Weights of a small image classifier: arch swin.
Rows from block 3 of a small image classifier, named by matrix and row number. Rows with one number within an expert belong to one neuron, the router's apart. Each number is 500 + 40 x the weight over its row's rms, rounded and kept within 0 to 999. All counts start at 0. Numbers have three digits each.
Before each expert's rows are labels from the 100 images, of 14976, where the router gives the expert most weight on average: "top examples" is what is common among them. Only what is clearly more common there than usual is listed. The data: capsule endoscopy frames (Kvasir-Capsule).
# router: router (model.blocks.3.mlp.router.weight, 16x96), inputs 0-95
# up: expert up (model.blocks.3.mlp.up, 16x48x96), inputs 0-95
# down: expert down (model.blocks.3.mlp.down, 16x96x48, transposed), outputs 0-95

# expert 1
top examples: finding: ileocecal valve; finding: reduced mucosal view
router.1:531451490556546547469480505513468517464462442501454526542454588522542535445488434496523549550483533473469506496524453487527478470490480551477444490525508498446438470442547528491431451481532482561480455449510550499452500429542459455492574492459522578552548439498524508471569420497527563501
up.0:534480528501539542477482486521512467503519499487458502578492561438530545475528498446557462542548482512470596392617468521528526441456507506495464560483481487444463531458526518464487504519558455486491505488447490431491520502495507474492513512452521526544489492519565495481387434455570525548
down.0:440438461494552461483384479482446487561524513489562521458529501492515454448497465474472420514495454453491500534471514444477547499557503490496491505518483568529540476495487475565542525503456593514467520479549498511491474561518417602504558488461483465481453523509542505526587474521500420472
up.1:505516501486495516486530547480458462492478559444552445517449523401557515485466487468547502551503528597452511452539493492528448458562467511482600529449502567425540559537516508459489492574509468536497502535432454547533504557469558541488493487538508457533453514479458534488467513426449489534
down.1:498513498468499489536604504398538549498563482537472466607460528464544513548481508505498535516500480532534582441568520484472486475483511525535514557522457488497490559503544463475489486463518480504439558550471536497561458507428479463493497529458525566558520500527528414427494428475526547515
up.2:425505514493469563502519502541418540500502544476547463490442490402576472510440521514497528473504501498421519502497488509533440469523527492496529491419502548424464522532446516508456504502556436565477479548417510507473486569481581570561485509522566470521449508473461523484536477449449500531
down.2:574472513442497599481554473472565516554444461521492530564499531452544453471493481502560469569474497515547548443548478533493525451509475457499502546564461503437511533478532463526484448468550395498477465487495463448532469555449480473481443519475488524544506493510522476495439501431512590540
up.3:424477522471456534524508529554435510482511571464584483516487512426550482474443516498473534499527549521481491495510482487554481481555515526486538534424528533464538529535436509472471486514539470581485490531424457552486491550484559600566496489562559446525447497450494532502522509468423510567
down.3:512482552492447529518563496458532533514475439517497502575472540454528452462500512509488480533463510555573537428546466489480449468475533479573530545512507458464484530492505464496498433475532439481496519539482480441559476545465474391530457520470567567557494498567466453472412534469541566507
up.4:521510543512520564552527478480451584484549513478487504559474500394551485458495506524502500497516482562475615473591485482461524471413458472500492495516481485467510502502501485505479484421525481461525532497446501441466507498491560456472516589430575469525487520567535463510436487471540535564
down.4:505509483475492518526504486574443543520509548504600464499520533524477485503519499459531391503482453465487514477522485510451494498546508481531542533608514552561539548516475473547513549518438522525411496479535539511525523532526423622437475445442526492497519531490504546521531446449499480558
up.5:589495490563513441503458499536566427503464470484469502480531492507483545438598552445533397520492456488567488487512512490468523520437520450527489570501514508530533545528514480478511502554452532492550519455547511448583514517499453454491409453471443526528512533564517489503478510492554493428
down.5:533497492539437506519490476538573455567412452485548490447576465480440557518564541477425491519530508508559514501490511571458574441505473535512483491505519478453546493465450480474555466495478466457582520535540434470483527490528490473529446537521405533506537522596520479503495555485497508488
up.6:501551432496504546482502548441471469516567478554463381505487542485550524510521499535542519504445501583491561537499467575529480523532429502483527480477350526489472514494485510455469508559526489520584477501425500571471501505506480492495501512433469550529497496527446481513531458445490509529
down.6:497498410452466444527431549471483503529533451544485459573533497479549495454501526474505526463479539542497507494456525568487476493429452475475514545545458561534510519455576422505534472468500556502495502519527584547476427494479413528496517490475501614504464487564547453520540448504517492471
up.7:588500444468539461487477516434496521529553482595476527507518482538449526516559466536532504498493502500520549563433511464463546595415470484513478428543478490560435484466542505502534480520493542454527503484531525475447506446504411459414550510430516533487565447523509473495528478535528491489
down.7:525497539445511503533550498427486515485522458503393528560489536446569505514484513527510541480470525537488536478527513527482449497450479512525469554429484484481512553405588495471494483479572463544464529527443553521527492501453514444540520519437529580508478460540509464507449375487518500455
up.8:471470489508562459456509550518495535448481473486517562465458479540508520492448477525441507516490441449553434541464447475566502552543538530455464548495564509547486456526527536540466540485505571479407496445598472502528478491537461492555532530582486467489552504432475528507535462565533451456
down.8:455527537491526497476561533533442495482516509465469480528447539495496464565433471502558536517500470474460500523539530484571436540467536518452460531375516468464482527531465537561486569573522506539459449550440539477446513564539570457573467578506552485517515465462466500490463463499502474515
up.9:432532487466443540494532520507409545502473550473569492523464521419581494490435517474503543470484522498431490498545471530529447488558488521506511484441517542439506495572484520544494495523510432546486482532416517541526508512465538627556511502516565460545457501475454510533523497437447489533
down.9:546484499492511545490566491479573494509432426513461496561481531495585427496478469571529522554475484538555563423549522518468508457485476510503507544530495460475498568475544461522491484471546425438502481520500477478549476530426494452521472479488518514548495499529531461430442496418501607534
up.10:574501528511543569452454491506443542490537511470503488585516516446549528468496496480523501548513528552484563419587464478521500469410499463498463560550483499465468527505517495457453494480540424484519460487435508445478540539489489474462537524390512559546508491513562491507430452441539523519
down.10:479521419510525435492420459435483532524579515480529501485535457504479484406539450475550404519504437527488518547513526460522503531508483456466507462519457530520481486534521461563458495517423577503524468474535512504462478582493411585459519476446519510483498463469551574525536496529495467500
up.11:519539522451467474560471489458494482563546548521541455513545462474497481500500536488462477404494469535517504471532537512466515534479476430560510539471435547499535556541469445513545507474442464442510575586486416533520466517432469575460454538445532508479428534525505438536472566471483483502
down.11:392557538499483534538553492519530477498502551558508522534506497500497497518583475514464480535525490568466464494535513511570521506501503518500477485526436488510481512558434583502508441534499525513510476447597442497544492488537537458495527502557380507480530573514519601444445537545513529484
up.12:458476483550545472470476535529504521472432427463483575451483497555488456478463521544462507528512495426528365482486479455530522483545552560489478534529557499524490473485508542571492503478508556527409476439552532503510528462539507519574521522588490498503546484440478544498584468541504496489
down.12:440500502503532481493542564551495478483505469440451527527467517489538469572441478480552567462518513478482465541548502424546414511435542506439471512391543477445458477530433514502467497539551496550493469524458592502511536565527535523578539505503480477519458512435463532535470471523536526513
up.13:586474554521483478528505470514571447523437498479468498498490448482460582492568576460515465507549505519560486485492484455467547434476504485554552543532543482578599542474500479431523499519469477434500505463532455485555463480500526460446369450521467499498502510537535528491500500469479500464
down.13:497511483490456481553464438517531489559448497490504495461566436469476562478556548486501435431492487554483467517526497585432554472454485466517462548527545498487534546505535452454531485450417506451565523534535445442580508502519458503515439485494460519508515533570530491579463558511532461451
up.14:554482483495527444510460526506565453508444482497469511501518456529452550451522561444465340535499433490580459500467507464477560527508504468537514539523490501587578510523498532486512530481464570460519527477519470490525547500503461500449446456487452451503546533521505542483454525549526488423
down.14:530510476561454511458451497546515426522457472484530494473546504490455537522523526483459506496514521563575509459492528523467491467497437533517506498464508440402503501434445438489544460472499472496599523511488410474529500523485531465571404558491470515510487460540500527573456596490500567483
up.15:515486505538506461533519505485512542505524472515474532461514412568400474517482493530457540515481537472511470620396508448484572578432523519462478437525543471591457452505521539553521504465500571449490497516549543468475534471557451474476521536509487531456532473470541490530542518530483486497
down.15:490538575435485478499575497474487480470481485489413524568459561463524542522460487534530578498504453538471498446563504481527437503482452474566532506494484475444501558512480473462552504496514474535472576558428570516489489500432559456531542511465568529556475490497513498476417431550510541506

# expert 14
top examples: finding: reduced mucosal view
router.14:411482539462479545480547502516455583451463493511517560470463516507527460524450438538479578456514520458464504497495499492508497427501539555490478467506550476466470463503469509570466456482495445524433492587470525509430489482500566518550528545566561484467521489439430487478517541446418497562
up.0:482406595444507462509566457508579541487540477550474581480475485520480415556481471536502518469473520431580530497512533527455520510468569498467481489529562438488488469473481514573521521414492474450491468544514560466504477515473540473525501567533509511495477493484486385512483523500459503494
down.0:587509556549455436482505543541569490550512485511548459439497469452466391485559539424501463528478494519508471440498520562566519493510441483524447498489485535569526474502435497442546494523483504523522483451492441567443488445523464469496485467550415494489525542499457504521471555493451530463
up.1:464466526449508475487527439544476558495516487477524563472448473551442422538495454614481539444562484445560520492462485418476527536487539550491475474545551436481519474533464551566482493409483496430453473555541563487483518483506492485497525546509554505473494483467497431486514546505489558519
down.1:536504519496452459527557520517556526535397474494512513457571478467395415537563529442546540566451536565531483500532541547530520480503494549546537511488478564489519489543496489503529498502540454484498446456533458524501485482468432475480415464537487487468509550468468442520514591478443530520
up.2:453392560496521510521522449532464515487515456470509564499501515526492434520424432563442529459577526424509493522517502440479518501477540501482465474516558509495485475525523512584484445425526466498415467559520536455444505503515541538521513531535578528508518450454464451487561542522494491563
down.2:565541555536507437521535521496558431555439446508470517489568452473469408503518538458485539550459543583484515445536528576527513454520502509461500581455546491541514529491485480469497506473509483523492457453542474534449543481494411478550437491492438552518543489533522470481475562452445523488
up.3:479526473446491487553522524465539466544536497595536472459493484545428509576465475522454519450479495507512496560418583563562524553469504504447447430521486461537464491480493471504521527517467471492531521594517455564456468461464512529484546524504549525421484517487429423511545521444476503491
down.3:464540409541500518405505511547485441493520547527532450462591527444516455460568546449496478479532420505458595506539514534537503455521442461486504454506449559467446489431485516461456459508536485523533433447494498492542550443497493520494535467506497524482479464495516490428499530431454507530
up.4:541477506526503464474470429502524524503547488491445550515535440533450560482550512487443477488498490499556498510486462467429549546461521534531477566567530504553528495511581492461512492489485575412505508438538544437508552441547446436457501464480441532475520461549541497557475424526541494432
down.4:461476434432517498495426511454468493476544605494471533464464475492509563466510483523473457500540420502436464530498452475493442498520476496484519450554486474493484499594472501510465548545470579523425604538503549518525465490506521529414528494492566478499507509506483567508516425535543446517
up.5:481561457480496431507494554403521467517514503529532491443502480583431484561484513490460494492475469491560493541482579527516511569522417504451527472503444398516470459518512463459549599545507510532499552499517438524538449471451499484539488534510458488439533584463482475527487542496504502457
down.5:447501547519530505420428512473449444435533514517527510451507527519548492462514462462545425507519504448432572521482525490529526530528541558536497477534527592490448459550510553498525472496473533441522512446563471488487558488505517568504568450514601488469552471475529474470575544517516499548
up.6:428479514517522513460531478536451578455507557470563549477431531524583495507465469565494517523603536417494471501443460422516510488505514528515516435499548492465499473532478507537434433396510450519445460510496499467476543512558508503527554546524553473481486459486528503492551512549535505544
down.6:555512551532473503477548500534576546541463438512516509528499512485445483465546561478554523528457542529530463439488548546497509415428530564482534554489492465476547508452447464500493492515483426448490443470495488507521517514478429510532493481498423612547472577518497415487502504461478530438
up.7:517582483400517448500529530477541446523488435542494433472505503493479442526490527470517534490448523540556502518501573574512486509502425481462548470470433457543487526491503446465536605536540459500529508535515520566511446510447497505506503500508480540476477623535440441548466523468499481489
down.7:442549538554585539496410556502489459438523547509568485449568547504493561464479469453483463478542473445505519543485459498537564497562460529529473438541491548508492442488477475485484497540453522526559464478548442535516527455548507520476513512532492481537570421441537512513584546519523495525
up.8:412480524488482493543526491527447542451490481469503551451436550524484427518468449548448541471590536459503469562488491478515535506509513526496490472531550507479460506484465522546492444408543499530474492573505528484442464519524555586522525565518599501509494443459508487485528540464467495601
down.8:619500504525507518473511473540514475569406396486452555529535544521475426527560520424512510545441544517450531462524518551557524473478467462532497519480526475460531521493466500477524486576513435486537477437529500497485473508501446460510436496507498552501503500548504504437515567469454585498
up.9:506436543527521467514500412530386577477485477497523539449502467515496472513499494539447524405524539425499456489481495510459504497489533501548489489542567559477494474501473520603461456433465495510479488475511559470474516461604521537512464523524525468516479435485482505530606518560516500532
down.9:540460585498474499539496439501568487534422457476546505482564474491431420504504463450516551464465551472458499428496500550529541463494455527487466538453510488489518503489444521405483455490503424520544435463530496501463508449497453427586484490507506464509437483546472429480538497526440525501
up.10:445492570431435496514528481526534573500490496530484547482482483507470423605482477545462526464555518454560494548461523483431512514430548490473509469492541441495460469504489492593530494468523460471458486582533511480510474482471546504496510574536539511476481500502464384506530571489430493526
down.10:501527519510484468527437513532547459569424481515496430509500506515442440513537575466530493539499489528498492474447526529563514470480476548505534458469451535542504463481443444442520497563491476445552407437529430542470527420543515496511446492566399539474513543547497476485466534471476547497
up.11:460446560421491517517497483550518603483543494539475510470503520517520466594517449577476552469512549480523522503491523428510499534486550525476486458453544425469510476549465512532512455455523480488472475597528531495477478503479536513518491569530618491495477510526522393515521531462490467563
down.11:560502571557515498434520507489546448522433432533521424488571512487429495465532524457496465479432535504505481507519564570478541439567459476462515549510488502571557505489461481474534483524539445468534431463511446507537496455505431479531496533471433464502565485573511457529493507467522555455
up.12:424492544430504484481503516539485576455511454526526585448504503557458427546465460560451557482562504437533501577438500429494493464469519525527515487523535456456485518515442471597510435424514501508450508551545542464456488512517501520544541562529555490462513488449510503517508527512460494544
down.12:539528555498438489557548428471595449539435471498504463437483512511471419538543506460503492508540535529500494457499525641544493464501490509509541545459514504489494503518479474446490448525504469519495403438499481513501507448485454472509436540526404518499505536505548456494480529453426532485
up.13:542465555510501469527503448473478538517497471514443550543530463533450536508559495517401487432525516508535475549478541471426570501450528508511476500591537501569514502495538496488528470426464590436496482472536515460464483453517490458416517510472465546458471445520516472527563429574539492475
down.13:511547426450516540506475526420461569450533547509509502526467509496482524436441500482492475422537448512480519548529514519504525509532492465526550472538515566563532580523549479474472535501444570526439561502493483492445453520505484549430457471419541488440432465481580515492523450501468444484
up.14:438452560477491480479535475550463605459460500498540530495526500501466446563442452567468499447590501398534494507485485447522534481538587534493468476518555488517491490534472515537473477437544463490453479560548549459455464510534545541531512557556563499526479467429520513480524512487472536524
down.14:548549542511483470530529461469583483539445477485477475486538502531470452499518523434479543512410562481466474447549579548477511455482513471523465535487498472490549498444497502437512513512470438468545432436489496474511490504548478468561448489518423537491514546525504372434507527468434485448
up.15:473522527408489487537535531474527513524534505561541523479502444514441429599481473571476555460502525510551479547500551531473502494463513468461490423510518449477447492479447469524522535449535439466479498585519476508479444523431513480499527566545528517442505521472409396507465524462471499520
down.15:459516487565412534461462490583491469486456498521504442454565513539453474472545516430456445595527517546492568514481537555554537478493466499521513506465424543557515460453467518436542494521505518472552492434483470582524506417476447495519495472477466470484560459506491487464466508467465535450

# expert 15
top examples: finding: ulcer
router.15:528501537508547446572520462533547504544459452469462488477491467510475483513531520471560466549505543525571495469593528518499567500456520426556497561517546480534580528464512437514514528503522445424507489445555474432502515532501475441446451468491494500520504532487518373536448524479488465442
up.0:500479506496511491522456463431461532493493526493493501573509506480527516464486491533439521485535484414488520528476496423453552465423507503514462441457520518454487470489571564546500427430498502511519509513496564436492531459524465528428504479394534541534503395480530522502533455576588519478
down.0:499443466427508503491490511491502495476519436524437499539521503465522523483516516540444406516492479494519512546460560501451537512432485546534503518529513486452468474525526543472550508463556419431492466494529416410628519526455472417467503533464459483430529489531504528516485539488554498567
up.1:407479503468446532551531513509465507472506564480549486598452544436564483477424513529533519476487474509506504485575517536511464470515527531493527483476479516427494538548444517504403472455460451537472458539424476538469524542400558520505493504507589488536456526454513505491479474447509528536
down.1:528519472479415449535482471470480530505448533509532502436484413513486534547498573510512481436469502443571435555467578508427505530437503470507504499520512502503535516510458529510499488490480585489553539515478550561520495557494433508493470462520499457434433494462477551590529500530573429526
up.2:465488550419454537488536470512452582460504555459506549543489510448495483500483492528457479423583502462539490497576480487469492434489522511525525504482543496505513531566466519549461362451483464470449464547478478504468483523491540568465489498491597540561452474498544475516576505503506508533
down.2:512536466451496592533527439467475510491562532515496512550471538468570473495510465511526506471523463547424514445566478515428485447442492480499504511465463518440456540560499517500493527481533443576487507521443437458534471581398522496442542519480547513550520531530553555472455456510546547485
up.3:548540515484544513445556531477522425439483529430477498498478524534493549464509536528548462492560506553504484489555453529526453462529464488531601517525456503515510503482543470399489535580537483507473487457493459547543484466464549491433480456529487598548542517493522540429439498453469562535
down.3:436514484438511512478593506476549481441562469484496465501469486494507501575494506583455496517464462453489466462470502429463466543481502470546534472545498469534492493519520509517539502471485488484435580496504523544575362487383512475491465507522526561522501569508487519507474482479434432513
up.4:478531472465518520406493547463485470509539517554522439525411568496553475511499437551527534525464481503439522507511455451573465525611466530448476461505449537461428453512532487527534483521560472550488530531482504520489536480482516536570585546457507476513527486503502539464438462482537551560
down.4:499467519494512508529505480556562531494522504513537531443478487517423529543461543546481470475561476522544481540489553429491550548496522509472484464531525425519499525536608550538557505483485486445472472615505519491556495499497585503479497502475531473504516506437489550579561532552498427408
up.5:454536462496562532452518537465446508480523507438503451603427551466537502495487490500522466550478451471533551448541467410516476499540513500450559453526504451458490500535482543515494546494559535509448567495450508527470556571470537507525532502490510459530571548485486539458436456464590551520
down.5:521490454450475474468450448481539539494499501487550581474558467518480579480514432518419522470553542424534451608484571408544539528537539465472493473544542445511527497470479538542475472437471516509510566516517516498461536522507470521530539440497506484444529421462513455533531489529523475499
up.6:481478513470483501497495461528434570411536519512504527524509514488503484519511481520397533410568521457510483534531485455446523493450524516490494496510535503537493482544516540543430388429493513495439443530498520489430505499533521505470485533484613550526510425446556486507584467526552494509
down.6:529457498458502557533518478487470525532561538502459496578454493466575512486508442537504474482532492573479552495529477511409506519461501450472495530510455517458488552558542514456493500443487426422461544553458456408485488500459469508464531551421524579492499480531569510473463473477588534478
up.7:476442528488412500540548468555485556522524566456505535515511515406516460469528499490433496419541541450524497514511538521504473452438516455559528514460537528513527550520434447569472407474480459499432501531477489473467486555518512576514508477463526521553404514495502458528573504470482485524
down.7:474498459486538570541512478510427499473571463446422498600481536406511476496498413538541528456527532530459513446565469459491455533552517458472558522490501506455442544530517533560481499473549448546438480487404467447474493547478526474469512496475529549549474518484501542478500439488525497486
up.8:519536496506570494429522498512513457441442503483457471519447550469508569454490541506526478546530517522515513471523426497538467448522476537538558511507512486491498504458500522405477506556535389488487396466502439509536491534438542473480494442497474538539551509512581528402467483467464550542
down.8:515522490421491454503562504462526462488536487535454514532485496477494499565470530588450483526468467469534487523511501445444498534472522481576548509557502419537503464504508489532510526524431516514479514551497539515571393546399498549472466490515535511435487602488515548493481438521485411485
up.9:496554446493538531480533536478459515523555493475482447537490546492522486447462490530586506565453411496461552434542380401513421520523517522475485489447469508455495573496495525517517511528565462505455530492514467506509538555476466491463513537437523472535501513461480505512461416512536578494
down.9:494567511439453465494463466526482512499513461511553579466539414524513539469471532606477424457499513415532521565433534461484517516463503489513428486515517446486547466543490462527554472525455601467447536527463471442512447541524489512458496524487468494481448550462437510553528514485503474478
up.10:521468534479461526494487458540503514480475567510511535528495476395504508450535536487459489462539517506529493465568480491434501396527505471554561533499532530473548536504434513524464429505501434461457466521471456534515481545490514464459464445436555530598419538463500554502563527427457502502
down.10:470455487512574510531511493553450536435556490488455499562436495499536488527465470506463507556520441502429533404596439449464509529519520488515551580487523501445469486577503518491469517485528492516447485528431485465492459529479590526462540472471555527558492519522544525473410455491536505477
up.11:534570497492514529436564517471520475458491500460452472569433542449538547418450495504547506534521474545532509457546397486494443478525519533531558500520486514472534534487492520478472490545550458545474483503469468562552424502458523498454490486524548511546485517491557567417485441447445580516
down.11:519514485479532479487477461448549494497512520472523538466480482478455513491390515562463503489524539402518473538497564428488489547488538473517486511541523490525522495488492486573530493521448576523482569481494555499585440573469465593467476487548512413460468498478473566572539457529506432499
up.12:539501498536450520539487479551433544528534511528541538488554455546578476529472470538471554450485493468471482538466533531464522522438469501483431491491477594487499487565500531517491532434462579522541509566477487467409509472533415556546555576450530464434474495516484494553487493532547454480
down.12:561513504441503508524455488431519499487498567523483498502576470493481571536490462599480524489485492454580492584482489435456547583444518485492516456546501500481504578465428523532563488443455528429518548559507511485545419565469470467465493501486538489444518524490472522546501447464522483503
up.13:509521472501565525423543519515521422437480505492449493505443557495505561454477538474523480570521489539532496469519402519549487457513519561512585502530495517518536518486524528413472487572506437515467440460484474503533469513492523453457497443530507526552534539497559514409476479447454585458
down.13:480493441458526469544575501422534536507525515492477526525470477527518527534475483602501440488459478502490478448510542441453477528462499462536519520562484443536569564483526515530483559528479515502445595542495536492586430562435491519469523517477527490445454615506495509526507455528464463494
up.14:475552503470531510508555492457511488481520445526510457537547529548498506498430475553546507536503497566502500449567484518514432518522415483491539486513441475486544511487554473460532491507549458496464578536473517509553443512429562436466439470540515521524577581491435440497420492481411509529
down.14:519460494499542445464508570508562436496477456542498525497523531578442526506519461533514512578543520524511540497466475461490502542505433500553497441597453465567496524480466487438507490500461416410513509481527494519586431545390463520512474491479462530502555532544558515485486523480466493494
up.15:523516515496550494407555463536519450467460514491472495500441551497515536453483544489517518567562519540501544471549400519520451462501484519563562520494514497503526516472510476413472501559559440526454429461481503519529494510456543488493492434529511539569545510512532522382446508470467576522
down.15:531518520413534467492547502456540486503510501462454517518438463512550471561483531569486431494533445453494492522511471464452488578507520470516522496522456461578545535466508523467502525510438497527425563522541485499553403590390537494484479459519561471454508578512528511510458477486491455499

# expert 0
top examples: finding: reduced mucosal view
router.0:481521471560532465481590548483547457468482439539463446475483497551477559447468491506533537557445530469508503415448539526560479468555491592453482493483460472539535445467546527477532518509525519517497487445539491500516489461501500462543492514635454446511530563524474528491484591500459507484
up.0:432541432443550489471574526386519489426502464507451501552468472474514578469458532539494477532511505500499522466525514520550428466526509493438563444470450419491577527517487531479477521528575569538432548503471507557473457500484501473517511462538478490483504521455465525427470450500479512478
down.0:461519455447541546448465555521466475464453503420489444442505570484558521480457460512524543535531489467510522496543467428555505525615494504459515449497497481475402489474500507447444470509540538579499520478464584474458518491530548513429568523517514475487593469481528519510503518481489538517
up.1:501542455507498545508503491437481513496541509481462428518535514511525589498507431486451547470500543543470530543495492471534484547487478483481487487462516565500418495494565579479442519489484590504530517539476527536405549480568523500478632553508480529454454478473483564491496417522521537520
down.1:490518530501547452532502463485516523473532507484473430529433532517450441479586515437495458543555493527442517489504474545541539467476433503513511501509485639542519513580495504439449512532467505493456482421516449544493495457527430567469532467492526545519481497542607458464531462471501502509
up.2:450461531504501482469499502504572497445472445456495603472538448523487494433491548472485504510429546448487431549483500457516503474528589545481542538555544498536561472523520536478503464496479543529497505471557493501520465453542559491535455500560418380492475518492503523537566544546514463453
down.2:520444507543508508509473554580493476489483412503518531510522557525491478501466452540515539523489507470565527460402462451472563530514556516490399473503525464486472456446514531520569460412510443488563422465565515426476489476525553487535506524559450467529536493441467515490455482521456494515
up.3:556538483567497509472486577512517467556464499544459428490499568527479509530486495509548512543475488589500526417509478470509443541500439488481502499555426472460506518454479411476517527515549404558497462472525450519551565491475475479536512465484472470492522512546470491463436517390476561475
down.3:526544514464483532485532515440451470499442552485471518494482507484568566503467474530521517431449539541564455533526475454486428490527535542513496492466506445447509527444510509521511542521492544582492555526449562472530546562527517523461515505416555504567431507467445517582565499483526428436
up.4:400445535502489485495531499492482527373492515490513581477426459520469557501470473532440526470512517448453498639458494501507533495499587557473503486480561456492504461493520607510451460463544534501489452479512487517503535451526547496498540520522490476495493520439512547490565529525490485521
down.4:449507543537514477428450497552561561457483454508527485507535495536476493466511438546413479542501547465476534525459456484499552466452513474529495485516473517535508447490501527516521452455415509392466460411578461470507475486502508530491554582553500460454561474509594488474489505522529539537
up.5:548463474491514503558567511451537480482460503500451527467475529511514517512387534500557536516441457526510482473491591506508452499505529501441486527485533429514469492486528542460495518508552528539378491508481541519551510512561534456518493507530510494519503602436510470424486496526442586414
down.5:478512474538521519437466462470513521459495468539523487507513491435559512459533455524458523476457523506495471550490474402570521568540501540464490400535487511432419472383465568535511495486494552556516540484516528478479546549530533509490523570575492501526548499525475529531571484533514569524
up.6:478460549512536520521525499537550466424478439486498552535485454515429525452443552521462554513530568434510456562491494453514476451561586564506465502495541499517534468536446548507486481445556548493472450518529532489542478494576537498501472468533462462482525520446497551562581547572472498457
down.6:498479499603499462460443548539539511512517452536484622464538498530494497510488462567444517542493480533513490513433500447517552477534560544482443436488496489519465444439459469528548440464506518534456472468517511441444491531543532463566545542525504532528593429482561499468513478471532529496
up.7:534585449537547469493519528452510433537546483545494409520506548497479531537490540483544471534481454563492505439519527512539396506531381502449506493476448474507495481498506445455534566559573484559485512473499467589521529490455443490516466472529499503464513533505452453472447521465465535479
down.7:504534432469480515489502511494445459469513564499456488472506500477529521514458426539506516432466511542473498552520423468556472486546424513487448496475503431437445503465509465475472551512502531596503497490442553516537583586501540538476516510462542526528491503449446606538581462463484528499
up.8:543535480546485507508407502478469494600522493536506416458592575507483443535616524465541486503469421530518531470512491489477521546520460455491455488492444542479429557443457452536490509455507503513568534489483525477527550505492468495542506548470532480476511490606502473545473502502533484535
down.8:506492451533483414554438415517467505536564527482506546483455411500461417524483531494548484490484462527422489502453536521456567474504513440497532496496439542530545545575502429512521512519481480493453554526501486566556476453509410506409564495487520505521474511533538517500533451508542530487
up.9:487520492554550483495537514499513486467432472518477574444535454543444489505476576491506558564466520434511451474457476442529532504533520553438491493540481469540548464463513463523544540521561508512475472451565519510544523475493471461595442488561494388539529555480450539539519532498444498434
down.9:509477532525483486507442551530502473495497447555577529466537514549566531495476481557500550519465515480551494556419508427486549539523518544445481477520574470464444446433472539469512434476523448463534545478499508485546565506586554490508501576491480524533541430502426541582522510480522511521
up.10:453510508511530494500562518497570485434432473464479490482543520532459528506439548561504510523487483432541419470491514462542470503580525528447532490502570413521547424458510515487554561530528448500466501475532517500592500472480435499529451481513457455479512603450500534464517504477453551459
down.10:474473519536484503513514526499439502463487439529454565449536510530537584500492433533527482489484521480534507556442433461540482531520536598452480431524534456464463501391458523498572455491521503513531433496460523469503494504518573484522508522469427433497538459453485544571520515441523518564
up.11:454458495458462573552458445501473556501556543459532488569503548435573450458514472457480496460575525505469534481568471463464509440444532471516479530497552564448486558551480541514460430447487456473523492560448457478498476550470540548505494523492550515578468482517573535455502479517513505526
down.11:433531504462454529461501535483454480533531527567541489402508525476459447488555447495479533510517575542455514472531549561417484483533471495418495487482481485490524518497435526506422399567524509540571511533403510522558551483510507484466505440474479505485476499466459521495565507480453494549
up.12:519551432484549514472487540373470481483529521538512380593520490492527537544497471522415504519493495512490541521497543498513499560480442471475557502442503486498478505498537519489498524487471526488458583570452527534485476446476465470368546499466536554446461485515497492504457455509516521506
down.12:463546493468544525446499586443519495450519555492483462506437593490533512463525502478567483552512476503515512480534492526583470494478480497519529440502454589480487539560487458462465511532524475581465447474425466530448501498437458583493514466440510512492482482523516461471508405408504523514
up.13:508553451495538512491517583404507480515542502543500387526466541551574572549451504520531549487472492589506500481521522483551481503537463510434530493495411495503482494529540506455455538554521549527457529493464517542503578512481521469552581439513517527479466502472462543484455441467541528480
down.13:468504513480522550448421510485425494516514524508511490500516501482613489463468433460545502461472558536468534500523493485535472480537491528469535396458448559475454471491478521503426474551513542537453471489437563535538468525536531568415576480482554540524506473448490542542533466441481523538
up.14:438477487439553518457481473509497531415489496471491605453474454489480554502477495544383491517519445460502486625504442460477562548436595488506468459555518482518503510509515565488485493503431506513484541478508489507475456497485523540507558494536503542470513510424535579540512494507496469515
down.14:415510557500490498521460484503513504491437452553602498479483559461541574533556512518457514505534483418475495495405484485467538517510466532528430479601529513539465437475498488485481543506515452407492522456557501486528495495449541561512503460549530479479532513503544515455514527470446515590
up.15:478557469505547506428512575413494536574475474554496459499468533472504495517483503487534539525421439550528491442492538507549412517552424497446550471457441468502459501537517475454556488570553490516488540529474533607503500471474496496486523467485458482466515532451458476515427465433472496481
down.15:453557496484518524492464519500451466447472559444484461517511497453560545472470433482568536475492519515549543525514558446544524471551492562435471455479485489448460537513492511483461468587555540564491511534472546570479538524574533578474559495424516508553481457491434560539527459492514544504